Weights of a small audio embedding model: held-out accuracy 99%.
Rows from block 3, named by matrix and row number. Each number is 200 + 20 x the weight over its row's rms, rounded and kept within 0 to 999. All counts start at 0. After the name is the row's rms in percent of the matrix's.
# v: gMLP up (gate half) (model.blocks.3.mixer.v.weight, 416x320), inputs 0-63
v.10,089,167,242,176,191,196,166,215,193,191,199,205,176,219,226,198,209,186,202,175,219,196,218,183,210,211,241,167,225,205,199,182,194,190,202,158,205,178,180,194,142,163,198,186,188,206,198,218,197,215,214,207,186,238,174,190,193,183,169,210,208,175,176,196,159
v.11,091,228,198,183,227,194,185,197,166,223,185,161,189,231,201,193,214,191,195,171,198,190,215,207,194,202,181,188,209,207,188,224,225,186,203,176,174,218,225,195,177,215,230,193,221,191,203,195,224,178,225,223,198,192,199,221,197,211,166,210,209,194,204,204,240
v.12,094,188,192,223,210,225,195,200,177,181,196,194,229,212,211,192,172,217,242,211,202,196,199,175,202,157,193,223,183,186,229,229,203,217,225,176,193,202,228,196,181,192,185,180,203,203,189,195,190,232,202,163,152,154,175,182,193,216,184,209,192,208,212,216,214
v.13,103,211,173,195,221,218,208,200,243,198,200,228,165,230,188,207,141,199,178,199,195,205,197,166,232,209,185,166,195,241,212,204,188,238,199,202,195,192,216,208,174,174,193,191,186,208,215,199,185,201,225,199,226,190,177,197,188,196,192,168,196,209,203,146,170
v.14,099,208,214,192,207,229,181,164,198,194,203,210,206,232,157,221,194,221,207,217,227,228,228,163,209,169,218,203,162,213,191,214,248,207,179,205,204,214,177,206,180,177,170,199,190,205,169,200,203,239,200,205,201,207,162,197,213,199,187,198,215,195,192,196,204
v.15,080,208,205,199,179,162,191,213,202,191,191,189,201,216,165,187,192,218,202,205,224,202,189,195,184,220,213,197,212,218,236,220,221,209,195,220,207,190,223,220,192,187,214,211,192,221,203,187,206,192,213,178,172,234,205,208,220,163,189,178,202,217,155,192,190
v.16,104,188,202,210,208,171,198,177,179,194,187,212,199,207,187,207,207,202,207,199,198,217,197,156,211,202,177,171,214,196,198,250,199,221,217,178,252,178,193,212,201,183,217,192,205,172,205,197,205,212,215,157,151,174,192,212,176,203,177,200,155,204,204,186,213
v.17,121,159,176,206,161,213,180,189,171,197,203,197,212,215,154,225,189,219,172,204,179,192,237,164,198,149,165,177,214,199,180,209,199,211,212,194,208,192,244,175,200,209,168,206,237,232,207,163,209,215,191,200,168,164,183,192,188,242,208,171,206,224,213,183,228
v.18,109,219,230,185,209,218,193,172,230,169,244,174,191,201,168,247,183,233,211,198,226,205,186,207,197,173,232,190,198,235,213,202,198,193,177,204,231,209,180,240,187,193,189,213,167,222,180,217,201,211,198,220,186,172,211,197,248,184,213,201,209,230,218,227,195
v.19,102,213,221,206,163,216,183,169,193,172,255,184,193,222,226,231,179,240,220,227,228,211,201,222,223,209,238,219,204,177,186,229,201,204,227,202,212,208,178,187,220,220,193,206,186,230,182,223,212,247,196,225,210,168,212,182,171,170,209,225,184,193,184,176,209
v.20,107,182,195,209,191,186,196,215,176,207,199,214,162,181,208,217,190,185,186,176,209,200,220,220,218,207,207,212,170,244,214,173,169,207,176,206,207,226,188,266,198,212,194,194,225,218,177,187,199,196,191,168,168,197,213,205,196,206,202,221,187,233,199,206,188
v.21,098,192,222,247,201,215,201,164,219,210,225,205,196,217,196,165,199,235,187,190,219,177,194,237,210,183,204,201,176,191,203,151,217,209,190,213,192,224,194,170,214,160,216,229,205,235,171,184,225,188,177,219,211,212,232,208,200,192,219,205,202,212,201,205,216
v.22,108,201,221,224,200,191,184,166,206,159,204,222,200,176,191,210,192,213,213,202,189,206,206,209,191,213,204,247,239,191,236,211,215,218,201,225,229,218,186,165,173,202,236,172,156,181,173,230,210,210,200,229,198,190,213,211,222,156,188,218,237,197,186,185,224
v.23,113,177,223,202,173,156,142,199,174,180,187,171,175,213,171,233,183,217,193,189,198,178,206,143,178,175,180,176,225,218,205,186,200,201,213,185,174,199,178,217,178,191,225,161,211,218,198,250,173,164,221,195,193,183,211,218,204,225,185,204,188,186,185,193,227
v.24,098,237,199,167,196,197,205,190,177,196,211,196,217,218,175,217,181,224,181,182,199,229,201,217,199,183,204,215,213,202,165,190,212,200,229,223,188,199,193,233,183,229,218,161,176,221,237,204,189,199,223,215,185,165,220,213,187,190,198,174,208,200,196,188,204
v.25,114,206,212,184,207,197,195,209,203,189,237,174,207,227,196,223,201,234,202,236,228,169,216,208,190,164,227,170,215,225,201,185,187,226,200,193,199,185,259,206,180,190,173,218,162,227,163,239,193,211,172,238,223,195,214,190,194,211,200,202,182,215,214,182,207
v.26,094,199,194,193,189,192,201,184,204,182,190,170,209,192,172,237,204,213,198,191,183,221,212,160,209,180,200,217,187,209,184,225,187,232,193,209,220,165,228,189,205,203,145,181,204,216,210,224,198,219,209,201,163,166,174,224,190,198,193,172,226,235,211,209,195
v.27,101,212,210,191,182,189,178,177,189,201,204,189,201,166,200,208,173,176,223,179,257,184,189,171,218,202,181,183,164,217,211,218,192,159,181,202,161,207,190,184,202,203,222,208,214,222,234,208,191,166,154,190,192,224,179,206,171,175,176,216,177,224,175,208,196
v.28,091,188,185,167,235,188,195,220,219,210,172,193,178,234,197,187,191,195,191,195,197,164,176,184,192,175,199,214,221,214,222,210,221,221,214,209,218,192,207,213,207,216,200,203,223,200,176,176,197,214,219,196,168,175,210,215,174,199,196,193,197,181,229,204,209
v.29,101,207,214,202,221,171,199,198,186,224,191,221,178,199,200,158,159,187,214,177,218,215,210,187,223,221,219,185,213,171,227,192,176,201,191,245,171,199,168,202,205,156,169,176,230,235,218,206,221,164,186,224,217,232,210,177,229,199,169,212,213,187,209,227,169
v.30,114,223,227,215,191,199,242,218,210,166,171,190,195,186,220,184,161,200,208,146,226,203,158,215,228,183,206,236,199,227,208,190,206,182,157,199,165,161,200,190,250,167,223,213,193,209,234,177,204,152,188,201,185,226,201,224,188,193,247,205,183,200,189,219,185
v.31,097,219,230,198,182,146,207,180,215,167,233,233,197,187,187,156,169,214,224,175,221,187,216,219,247,237,193,158,179,168,209,184,174,187,176,215,191,194,203,215,201,199,210,200,191,209,214,207,225,189,174,220,203,203,171,166,271,202,212,232,159,177,185,224,188
v.32,129,218,211,224,191,160,241,207,208,202,193,193,229,194,221,184,225,242,231,236,198,196,170,219,158,220,201,149,208,188,154,218,219,215,219,204,230,218,219,175,206,211,237,199,206,196,175,200,198,188,200,236,202,202,219,221,226,225,173,197,196,196,167,193,244
v.33,088,213,196,204,164,240,198,171,180,171,172,201,202,178,169,169,171,213,193,211,209,193,227,196,207,188,225,205,214,190,241,186,170,200,213,167,240,200,184,220,175,184,198,213,234,188,201,198,185,176,187,192,215,180,164,210,226,220,183,230,217,224,238,178,229
v.34,098,224,229,185,204,192,199,231,178,163,209,215,212,232,175,195,182,199,204,221,225,187,210,187,215,213,221,187,189,244,194,226,201,220,201,192,174,187,197,224,183,217,249,212,212,190,192,199,192,203,213,164,215,218,218,179,187,219,160,199,233,163,197,211,187
v.35,084,207,201,193,223,213,202,225,176,175,199,206,184,161,174,152,218,221,182,181,219,215,223,191,217,195,187,202,212,237,234,182,222,213,204,171,203,205,191,212,210,198,206,218,187,161,201,210,238,218,230,176,198,214,219,190,219,202,174,167,216,192,165,218,174
v.36,090,213,160,218,171,189,176,189,191,231,236,203,195,228,201,200,191,248,244,189,194,207,223,220,194,194,208,198,197,211,200,174,203,195,162,218,219,210,214,225,218,196,209,211,186,208,195,219,245,193,155,207,185,193,197,207,179,180,218,191,208,213,214,200,185
v.37,089,186,210,169,224,189,179,222,177,190,221,194,171,184,197,199,178,159,184,179,161,197,197,251,212,186,203,191,213,228,197,198,186,196,201,185,200,237,186,192,171,180,194,188,203,225,183,243,187,232,199,207,239,192,167,198,185,208,198,226,166,174,182,191,180
v.38,102,239,223,206,166,192,204,179,201,185,240,185,214,185,205,198,178,239,194,218,189,200,162,215,210,194,242,208,200,244,174,205,179,215,166,184,196,213,158,194,192,192,166,240,196,221,202,242,212,208,191,186,196,208,255,183,230,184,162,193,208,193,232,224,187
v.39,093,174,223,194,191,192,194,182,195,190,233,225,190,190,199,213,193,219,219,147,206,168,230,225,229,229,192,221,182,189,228,205,184,220,193,210,202,214,213,213,189,197,229,205,194,199,195,221,198,186,180,189,190,206,183,232,214,175,163,195,200,185,222,206,189
v.40,104,243,215,178,187,207,197,197,235,209,201,196,194,228,226,166,175,168,207,206,182,221,178,209,193,175,178,193,210,206,175,161,171,172,203,222,204,216,180,194,213,196,190,190,220,205,209,213,204,202,181,182,233,201,253,194,218,177,233,199,217,179,191,212,200
v.41,097,215,196,202,194,197,187,152,219,189,259,196,209,209,159,220,172,219,220,193,232,203,196,212,210,220,211,216,181,220,220,220,212,202,197,204,184,199,197,214,216,168,169,208,192,176,208,213,180,214,205,214,214,213,204,189,205,201,200,228,188,217,215,203,188
v.42,090,225,172,193,178,193,217,205,203,182,226,184,206,221,194,168,190,188,198,184,197,244,206,184,223,180,160,227,162,198,150,217,198,214,220,189,188,237,162,184,192,194,191,234,221,226,144,151,230,213,213,189,179,177,205,208,181,195,231,229,176,180,228,179,185
v.43,096,240,208,177,188,209,191,179,226,182,238,171,191,222,177,215,193,207,208,163,186,211,217,219,197,191,207,217,204,213,179,177,180,211,188,219,223,208,187,234,198,188,221,173,214,192,196,222,190,215,197,205,208,177,208,203,178,214,195,215,192,208,205,214,195
v.44,095,219,215,202,205,216,182,243,189,203,222,226,177,226,219,203,204,188,208,180,227,243,201,208,187,218,173,213,197,207,215,178,206,194,186,220,198,203,173,194,218,179,182,149,164,199,157,206,222,221,207,220,200,241,184,187,188,207,175,197,174,255,183,206,169
v.45,096,226,205,186,168,205,147,168,196,217,235,196,223,234,216,184,178,191,190,198,180,210,198,246,194,206,209,206,191,223,184,194,211,207,186,196,195,208,171,176,226,145,229,194,188,216,209,206,206,189,183,234,208,170,218,223,202,185,203,214,189,183,233,204,197
v.46,102,207,159,197,203,228,167,174,204,225,206,185,212,178,223,179,183,208,225,153,235,189,173,242,192,208,209,200,203,186,181,189,218,201,163,191,143,248,162,203,185,199,223,204,200,199,211,226,202,199,214,214,195,191,193,217,182,205,212,233,228,185,213,202,232
v.47,114,216,227,191,190,209,199,196,162,208,218,206,156,193,210,194,159,177,217,191,218,221,203,199,201,159,159,192,189,215,205,219,168,219,209,199,179,187,166,227,181,194,186,182,197,165,192,223,226,198,207,214,242,225,213,211,204,196,210,221,199,183,201,231,165
v.48,117,223,219,182,190,188,199,189,218,189,218,212,207,228,202,197,166,213,185,194,206,204,189,194,206,196,212,204,181,249,215,170,209,214,186,208,230,174,248,242,222,180,195,202,192,226,235,238,172,227,216,207,247,197,217,175,205,199,202,215,183,214,201,223,221
v.49,102,208,193,217,198,242,193,192,221,236,204,218,171,216,193,213,163,177,226,193,203,169,214,166,205,177,180,207,181,178,163,211,187,215,198,245,176,231,205,178,201,218,186,164,227,223,221,228,244,218,238,189,205,203,192,212,202,200,176,199,228,201,195,215,226
v.50,091,173,160,175,183,179,193,194,227,189,150,221,202,213,190,163,207,229,192,161,173,225,141,210,175,202,206,217,191,200,185,189,197,204,160,164,194,217,203,208,205,197,180,201,187,217,201,201,248,216,220,210,184,176,203,193,208,204,209,211,195,178,206,226,166
v.51,103,207,204,163,167,201,199,174,188,213,213,215,206,213,200,245,164,205,186,196,219,217,233,207,220,198,223,209,207,212,183,207,237,210,169,217,214,232,160,251,220,185,213,192,189,218,190,236,207,201,188,195,209,246,164,211,190,195,194,248,174,186,200,223,235
v.52,104,219,227,207,219,225,185,207,193,179,226,191,205,219,211,187,197,190,189,178,180,213,177,249,216,213,221,202,197,209,200,223,217,190,186,227,198,177,190,206,211,188,256,191,216,195,181,211,222,212,179,210,231,228,190,250,167,181,184,200,147,201,194,205,244
v.53,111,235,207,210,178,185,186,192,212,194,252,219,225,196,197,193,201,208,210,190,190,227,165,213,220,168,210,207,220,225,210,201,193,168,214,190,214,179,170,191,208,200,181,204,204,219,215,205,213,164,213,204,213,219,239,220,189,193,218,185,194,221,216,174,162
v.54,101,222,216,222,213,195,200,201,201,186,198,225,180,195,173,213,165,206,181,208,219,203,221,221,183,209,218,191,173,226,245,200,193,168,185,222,213,189,145,189,214,184,206,209,216,183,181,201,205,149,207,206,204,254,202,205,196,186,187,204,233,207,202,193,194
v.55,082,183,189,252,199,166,188,192,218,214,184,188,205,204,193,165,193,202,196,225,209,229,219,183,201,230,198,186,203,232,153,177,190,191,193,251,204,204,223,194,202,189,214,178,197,216,196,208,225,167,223,184,204,173,203,197,160,148,178,196,171,158,183,193,198
v.56,097,163,267,179,195,213,209,208,235,224,229,189,199,218,215,199,202,228,204,195,224,229,184,197,211,191,203,210,180,248,202,132,252,194,201,206,174,206,191,233,203,181,191,198,184,235,189,224,158,178,183,196,211,226,194,186,226,191,207,187,207,188,183,237,187
v.57,092,173,232,197,202,203,217,165,195,196,202,199,200,171,234,188,195,169,200,174,188,205,227,186,177,185,184,181,168,208,210,180,214,181,206,201,208,251,192,223,211,195,201,261,218,192,234,195,165,147,212,196,192,191,184,181,191,191,177,186,220,218,195,198,179
v.58,098,227,190,206,215,173,237,210,212,217,202,188,202,201,213,187,193,211,176,198,218,192,217,188,192,179,184,179,187,221,203,208,219,225,199,223,212,196,259,213,198,193,199,221,194,212,157,208,183,170,216,207,191,218,205,187,211,192,179,203,159,183,210,199,167
v.59,106,216,210,227,213,216,209,176,179,200,209,234,180,209,238,185,201,204,201,216,206,191,211,231,190,198,209,192,211,200,198,215,196,164,164,232,206,221,157,195,185,161,216,189,211,193,174,218,225,225,185,171,215,230,195,224,217,174,167,255,177,195,202,197,199
v.60,098,222,184,188,203,184,175,189,212,200,218,185,182,205,163,211,194,222,200,207,192,228,170,201,164,205,205,224,193,204,194,193,210,182,213,207,217,216,188,184,171,212,212,241,227,198,207,226,241,174,181,184,139,208,190,223,257,182,214,225,167,164,194,199,201
v.61,119,212,206,179,221,187,197,209,216,169,163,216,173,202,248,169,172,180,222,221,227,206,220,210,212,207,200,192,131,213,188,233,185,200,174,204,191,182,190,198,183,222,240,217,196,186,191,211,189,195,234,201,208,205,169,193,200,221,160,230,184,176,198,211,201
v.62,102,204,198,222,188,187,195,223,198,172,213,221,210,201,216,172,166,226,225,192,212,206,174,178,205,219,226,222,220,159,198,181,183,171,193,192,159,226,160,186,204,160,196,200,196,213,216,221,220,203,204,216,209,182,206,189,183,200,198,188,195,181,197,177,184
v.63,095,154,238,185,198,172,225,202,195,199,200,228,220,188,211,182,196,208,153,190,170,176,196,203,187,206,224,196,190,194,204,189,201,196,194,158,191,232,188,212,177,219,219,171,222,162,202,184,201,185,173,154,171,172,211,205,201,213,166,214,212,200,199,228,198
v.64,108,197,238,181,183,163,190,192,173,148,191,214,207,182,176,198,203,172,173,151,187,176,171,186,227,170,213,183,205,192,205,231,206,189,213,202,162,215,220,184,197,154,184,223,186,204,222,196,190,222,205,162,152,181,206,190,181,204,216,182,191,176,198,206,186
v.65,112,223,167,182,211,214,177,205,173,221,190,208,189,244,183,223,196,166,196,230,218,235,228,168,187,213,221,206,211,212,212,191,196,205,185,193,179,182,213,216,210,203,190,230,248,226,222,206,211,217,223,188,204,195,159,163,200,207,227,189,207,199,227,198,186
v.66,107,203,198,201,210,194,173,176,188,191,190,222,217,229,176,193,197,186,239,169,195,210,200,159,220,200,186,177,179,204,224,225,197,198,184,205,200,221,201,201,171,213,180,210,193,173,216,188,185,195,213,167,186,208,185,195,189,189,174,209,214,233,190,201,221
v.67,110,222,206,226,195,209,235,192,212,160,161,222,175,197,198,188,179,190,216,202,238,218,221,196,211,197,195,197,197,226,190,219,205,203,196,207,174,215,155,197,193,187,237,196,233,162,188,224,244,174,200,203,185,208,218,197,169,179,207,219,238,214,195,195,208
v.68,108,176,224,196,208,217,214,188,208,192,199,216,200,180,223,191,182,177,215,193,169,204,179,201,211,159,189,195,202,220,189,197,191,193,182,251,194,183,167,191,228,161,220,183,222,220,180,212,186,223,185,232,248,185,241,240,178,189,206,223,173,217,172,194,212
v.69,106,227,185,209,193,196,182,227,211,213,249,205,202,240,220,195,174,209,197,225,223,187,230,232,205,201,191,231,226,181,211,186,180,170,198,212,214,205,180,195,216,153,212,189,204,208,180,221,223,211,172,219,238,237,202,205,205,154,185,222,189,185,178,187,220
v.70,094,214,163,202,187,185,211,204,213,188,207,240,196,203,186,226,192,191,183,204,223,232,214,186,232,187,216,215,220,245,167,183,171,217,193,214,210,213,192,238,164,143,189,228,206,201,175,215,229,160,211,214,211,211,203,175,188,208,200,220,207,204,194,194,189
v.71,094,261,198,179,202,182,193,159,200,211,220,209,184,220,224,199,176,174,183,229,222,225,197,215,228,178,220,210,160,188,224,193,183,185,176,241,209,236,172,213,175,226,188,193,187,217,243,211,190,192,200,217,225,232,216,210,213,179,223,184,200,209,215,198,174
v.72,092,186,196,197,200,192,199,183,216,208,223,208,188,212,207,192,171,207,216,196,250,208,186,188,218,227,182,205,210,241,224,198,223,213,187,219,169,207,174,199,193,185,186,233,185,224,211,205,196,186,167,250,217,190,225,167,250,185,184,235,197,193,206,201,177
v.73,092,206,200,191,171,202,206,183,211,207,173,209,208,188,164,205,153,189,182,214,180,193,222,231,203,230,240,207,178,224,171,204,217,214,222,213,188,213,205,225,181,195,222,221,187,230,164,217,173,213,201,209,190,213,238,189,189,208,179,194,173,212,235,222,224
v.74,097,214,224,205,194,208,215,186,202,198,227,171,211,209,171,160,184,217,235,214,215,176,203,195,231,194,199,183,193,202,146,199,210,188,203,214,210,229,178,186,197,153,178,199,176,213,196,218,180,222,203,201,218,209,192,174,217,188,185,201,199,174,194,190,192
v.75,087,200,244,195,181,227,202,202,206,159,214,180,233,214,198,201,192,214,198,192,193,205,202,214,206,178,215,200,194,197,172,178,219,222,200,231,217,209,156,234,191,168,216,196,164,191,182,199,200,189,175,215,239,171,231,167,200,200,202,195,203,199,207,167,185
v.76,094,173,177,204,165,185,225,210,197,208,204,208,167,223,227,174,187,252,229,198,211,208,179,199,193,191,224,169,207,190,236,188,201,204,166,177,214,181,216,176,174,210,209,203,179,214,207,178,208,221,208,208,172,201,241,208,218,194,216,203,179,201,229,207,220
v.77,094,224,207,201,183,218,180,181,236,221,237,189,174,208,177,178,220,199,224,181,170,192,173,228,216,211,184,161,153,188,241,197,174,205,193,200,180,203,200,173,217,184,220,206,212,160,211,192,213,188,161,233,221,208,237,236,226,204,216,221,191,201,198,209,218
v.78,109,186,201,179,205,193,179,201,202,206,187,189,212,202,215,183,207,199,219,187,213,226,150,183,189,204,177,174,234,167,189,214,171,195,170,161,198,206,200,195,199,154,174,195,229,207,221,218,224,215,188,194,176,232,194,229,191,190,224,198,222,216,190,202,228
v.79,114,205,183,196,223,224,181,192,235,227,226,224,155,225,184,208,229,185,165,208,205,200,233,209,195,192,215,190,210,177,176,224,194,175,192,221,251,224,217,173,185,211,216,193,231,201,237,212,226,229,197,234,213,181,183,167,176,175,171,178,213,218,149,201,197
v.80,094,214,226,201,201,193,143,181,197,179,254,217,203,233,205,220,174,218,220,202,197,204,178,231,174,201,188,197,164,208,204,232,216,214,179,195,218,228,193,189,233,178,202,197,143,186,227,204,206,172,185,198,223,195,180,212,213,186,210,200,202,209,209,196,200
v.81,094,210,217,172,210,214,252,215,227,182,194,193,199,233,188,197,166,226,191,162,212,200,208,225,210,219,203,154,212,234,195,217,193,188,185,221,235,203,219,207,229,200,205,214,194,211,219,182,208,220,199,198,224,176,225,224,199,198,204,175,183,196,223,193,220
v.82,098,213,227,205,174,213,212,204,160,207,236,198,193,197,216,195,192,196,202,201,172,222,200,218,201,241,233,189,210,183,203,221,175,205,182,208,207,219,202,191,218,182,248,192,204,182,196,195,189,213,157,198,218,217,205,206,189,209,207,240,175,208,154,211,239
v.83,107,188,237,193,181,216,195,172,210,190,195,235,189,157,172,210,168,208,200,174,193,246,214,243,202,198,205,223,186,207,206,200,195,201,191,207,222,239,185,212,211,172,199,192,247,191,179,227,191,225,192,181,216,209,175,174,190,195,178,223,198,178,165,190,191
v.84,112,187,189,184,213,176,215,193,187,164,175,187,188,212,222,206,167,202,194,235,201,183,246,198,175,218,213,168,170,181,210,193,188,204,213,227,221,162,216,200,201,210,229,230,172,184,219,223,179,185,226,159,228,186,199,199,211,185,205,217,188,197,230,199,173
v.85,095,216,200,178,211,179,234,189,238,194,231,193,210,183,155,243,206,269,232,209,226,203,187,231,188,216,210,215,164,215,242,161,200,201,192,216,202,182,197,217,209,191,193,207,178,216,141,198,178,208,171,243,198,180,176,230,216,185,224,213,196,174,175,211,207
v.86,101,173,163,237,212,191,193,184,199,227,201,225,185,214,165,207,179,177,189,181,223,223,270,181,189,193,200,228,187,213,195,202,168,200,193,196,185,227,196,214,200,194,215,177,231,214,228,208,206,188,213,201,189,202,219,185,211,157,226,163,200,184,197,198,179
v.87,113,236,200,205,187,185,237,200,207,214,162,212,206,194,205,187,186,186,225,188,187,207,192,225,175,220,200,226,201,175,204,181,171,188,209,237,182,228,202,180,240,221,248,175,184,206,194,203,212,204,181,199,218,210,217,203,184,196,189,200,206,175,209,209,231
v.88,093,222,216,190,197,201,196,177,221,197,200,202,201,207,206,206,203,216,206,190,208,182,219,208,186,198,200,207,209,202,182,208,213,150,191,237,223,157,179,194,230,179,213,203,182,197,204,240,212,198,184,224,207,219,205,171,197,215,210,211,177,194,205,218,222
v.89,094,227,236,192,188,189,211,169,229,188,224,197,212,220,181,211,169,230,224,226,249,211,203,196,190,231,202,178,188,224,224,169,189,195,185,199,193,194,194,235,221,185,239,208,197,218,234,217,214,189,155,217,219,199,207,160,220,207,209,215,180,178,178,197,180
v.90,104,214,211,200,207,169,178,218,202,218,190,198,204,223,220,188,189,180,214,208,180,240,217,240,212,212,223,213,229,179,187,172,190,201,171,202,214,224,212,225,200,192,219,199,187,193,175,242,221,211,207,207,227,228,212,205,163,202,221,209,184,177,216,184,209
v.91,117,174,206,198,217,222,195,219,195,189,191,191,211,185,170,244,200,195,187,246,207,181,209,198,151,172,177,226,195,203,205,162,198,204,254,168,171,209,190,220,213,213,194,238,198,242,216,207,159,190,208,173,206,217,178,184,241,206,212,180,196,181,199,188,203
v.92,093,221,186,223,199,189,184,189,230,199,157,196,252,194,192,188,200,207,185,181,207,206,219,203,244,205,211,220,189,194,225,194,205,214,210,215,150,221,189,205,191,210,174,148,196,235,212,205,220,234,201,241,211,166,233,206,166,214,185,225,244,158,211,211,147
v.93,091,179,227,204,216,193,202,193,225,187,222,217,195,209,230,194,170,193,209,162,236,218,210,160,190,187,230,189,163,250,206,219,193,224,233,181,227,179,202,226,194,202,182,209,191,173,174,214,214,191,185,183,233,231,175,197,240,223,217,224,177,190,203,228,185
v.94,107,198,185,177,214,211,177,196,215,217,218,245,188,211,226,176,213,191,202,198,240,226,219,227,180,217,197,222,253,198,222,205,178,173,163,204,203,222,161,200,187,174,221,209,194,186,218,230,221,200,221,219,196,210,199,198,194,160,192,232,240,189,189,192,242
v.95,103,175,189,232,222,175,169,204,205,168,204,199,192,214,195,205,198,195,225,216,229,177,204,183,184,187,173,200,209,190,166,210,240,192,232,173,189,182,207,189,190,206,203,202,225,209,165,253,188,195,238,145,193,206,190,219,196,211,200,200,189,219,185,168,211
v.96,088,236,234,214,191,202,214,190,220,184,165,185,170,203,228,184,189,184,196,228,205,233,196,208,226,188,251,170,168,205,200,207,232,209,195,209,218,208,200,214,193,231,216,195,203,195,216,192,222,218,217,244,183,194,208,193,230,226,204,184,176,218,179,217,202
v.97,105,184,195,192,171,201,215,192,240,204,190,238,238,203,186,194,226,205,207,187,201,188,213,190,221,217,181,190,189,181,170,209,199,202,213,229,164,225,213,206,203,185,188,197,240,219,197,216,221,220,228,176,230,178,206,205,227,240,240,202,214,188,182,182,205
v.98,101,194,188,204,209,181,167,183,210,178,231,223,215,213,175,220,220,226,219,233,257,189,200,218,196,182,229,170,160,243,233,184,214,168,171,208,217,194,211,192,209,178,184,185,182,220,186,226,171,217,205,208,196,195,191,185,208,189,212,187,225,223,208,196,176
v.99,103,183,185,200,198,244,196,206,189,207,188,220,174,199,165,218,193,218,211,177,196,193,240,193,220,207,163,236,185,217,182,205,200,227,224,189,192,182,177,246,201,212,180,221,204,213,194,218,208,197,202,175,201,188,202,224,197,222,214,205,221,224,194,169,224
v.100,095,172,225,182,227,218,223,206,208,185,241,227,189,208,205,183,213,163,199,207,144,206,196,180,194,222,159,220,201,195,212,231,181,186,149,219,186,219,187,238,197,196,207,189,211,214,199,211,225,234,222,245,199,214,206,213,209,210,202,173,212,200,185,185,196
v.101,089,206,195,170,175,168,199,229,204,188,170,208,178,259,200,194,205,218,210,194,215,203,229,214,210,197,193,219,196,194,210,196,195,186,183,193,210,186,156,223,228,196,202,174,204,194,213,218,205,192,160,179,174,214,184,180,233,180,172,171,233,193,187,264,208
v.102,097,211,233,211,161,235,196,194,221,196,215,217,212,190,204,176,178,195,226,222,194,202,230,210,204,222,217,216,231,173,198,193,203,174,174,166,192,186,172,187,240,164,195,180,199,210,203,188,199,204,179,202,217,203,207,198,174,199,217,238,190,213,174,194,219
v.103,110,186,187,224,224,181,189,197,181,187,184,214,186,203,230,196,216,199,209,175,217,234,220,199,178,212,173,237,200,198,162,186,211,218,215,192,182,227,178,174,206,180,219,154,206,183,196,246,201,185,194,214,213,229,208,214,183,193,194,227,210,205,157,205,182
v.104,107,206,228,171,185,189,189,194,184,203,200,225,205,190,199,192,168,197,211,163,181,228,216,246,214,183,220,194,191,202,191,189,175,177,173,198,155,188,204,208,200,170,176,174,207,177,197,217,198,202,199,181,228,217,188,172,204,209,179,216,230,210,216,204,170
v.105,092,199,170,210,200,199,187,198,216,165,223,213,164,210,241,160,218,198,206,206,235,219,216,224,188,236,208,191,221,200,202,222,180,183,186,198,231,201,213,195,209,196,239,169,187,201,196,232,205,172,198,223,208,235,196,176,194,165,172,179,205,196,226,203,216
v.106,095,189,221,193,185,206,216,203,211,193,199,235,199,189,203,219,180,208,148,190,189,195,189,199,211,235,214,173,184,208,233,187,198,210,181,241,217,190,202,198,190,217,236,212,203,192,156,190,163,185,228,167,243,184,180,188,204,223,213,186,226,202,218,197,231
v.107,093,205,189,181,178,184,187,197,212,195,214,184,191,195,218,222,201,199,169,188,192,193,222,179,186,195,246,193,188,226,182,234,183,187,183,210,225,192,199,255,185,210,209,236,213,210,199,213,147,200,205,221,217,217,190,227,209,174,206,186,216,193,179,219,207
v.108,088,212,229,205,198,190,159,196,201,213,230,239,181,224,208,239,177,238,217,234,185,203,160,263,219,225,208,201,193,210,198,240,147,180,170,183,199,239,192,220,223,210,234,186,212,216,207,238,242,237,220,207,174,205,215,247,193,189,226,187,220,193,211,196,212
v.109,104,210,206,231,182,178,169,206,229,176,231,191,233,200,200,221,196,196,187,192,214,208,211,170,183,209,194,203,184,214,211,203,230,182,199,210,190,227,170,201,211,200,200,212,196,187,233,220,206,183,239,224,207,183,198,187,212,163,193,229,226,209,235,190,193
v.110,103,229,231,198,190,209,181,203,224,210,178,197,157,187,237,142,197,206,201,188,210,206,206,199,172,190,195,250,240,176,233,186,231,210,222,217,173,239,173,171,217,177,211,217,238,221,199,208,203,222,167,205,197,220,239,214,178,207,237,217,212,184,183,242,184
v.111,108,217,227,219,178,216,178,212,216,238,175,168,213,167,193,180,209,166,209,181,189,209,181,185,197,178,183,221,226,184,198,168,226,202,179,192,169,201,192,194,210,185,172,217,182,220,213,195,218,213,185,214,247,211,237,239,215,186,217,217,185,187,184,212,237
v.112,099,200,176,224,177,210,187,217,201,221,201,172,251,198,208,176,205,207,226,190,215,224,225,218,196,202,222,177,223,214,217,183,178,211,173,192,171,190,187,167,235,203,195,207,197,183,171,196,229,201,204,146,216,172,216,206,216,176,163,188,190,167,207,203,195
v.113,096,197,210,209,173,179,206,216,203,189,204,177,220,200,181,183,193,226,214,157,182,233,166,218,208,207,205,182,226,196,234,165,198,218,182,204,169,210,193,179,195,187,188,198,201,229,215,195,195,201,234,197,177,243,177,196,233,204,186,178,230,186,184,236,199
v.114,110,185,238,218,235,175,197,197,174,169,190,212,198,197,226,186,178,176,197,213,207,198,200,185,203,207,213,154,186,200,176,212,190,195,184,207,181,179,226,254,168,233,217,229,182,223,186,222,180,225,213,168,221,201,191,188,178,214,202,214,184,182,183,203,195
v.115,107,228,212,213,181,214,232,175,178,179,201,196,192,193,191,223,188,213,196,161,193,231,219,220,219,223,213,227,187,217,244,195,192,191,176,216,203,240,192,208,173,213,187,188,183,194,191,200,199,221,216,181,222,190,162,190,188,174,175,192,204,214,202,174,186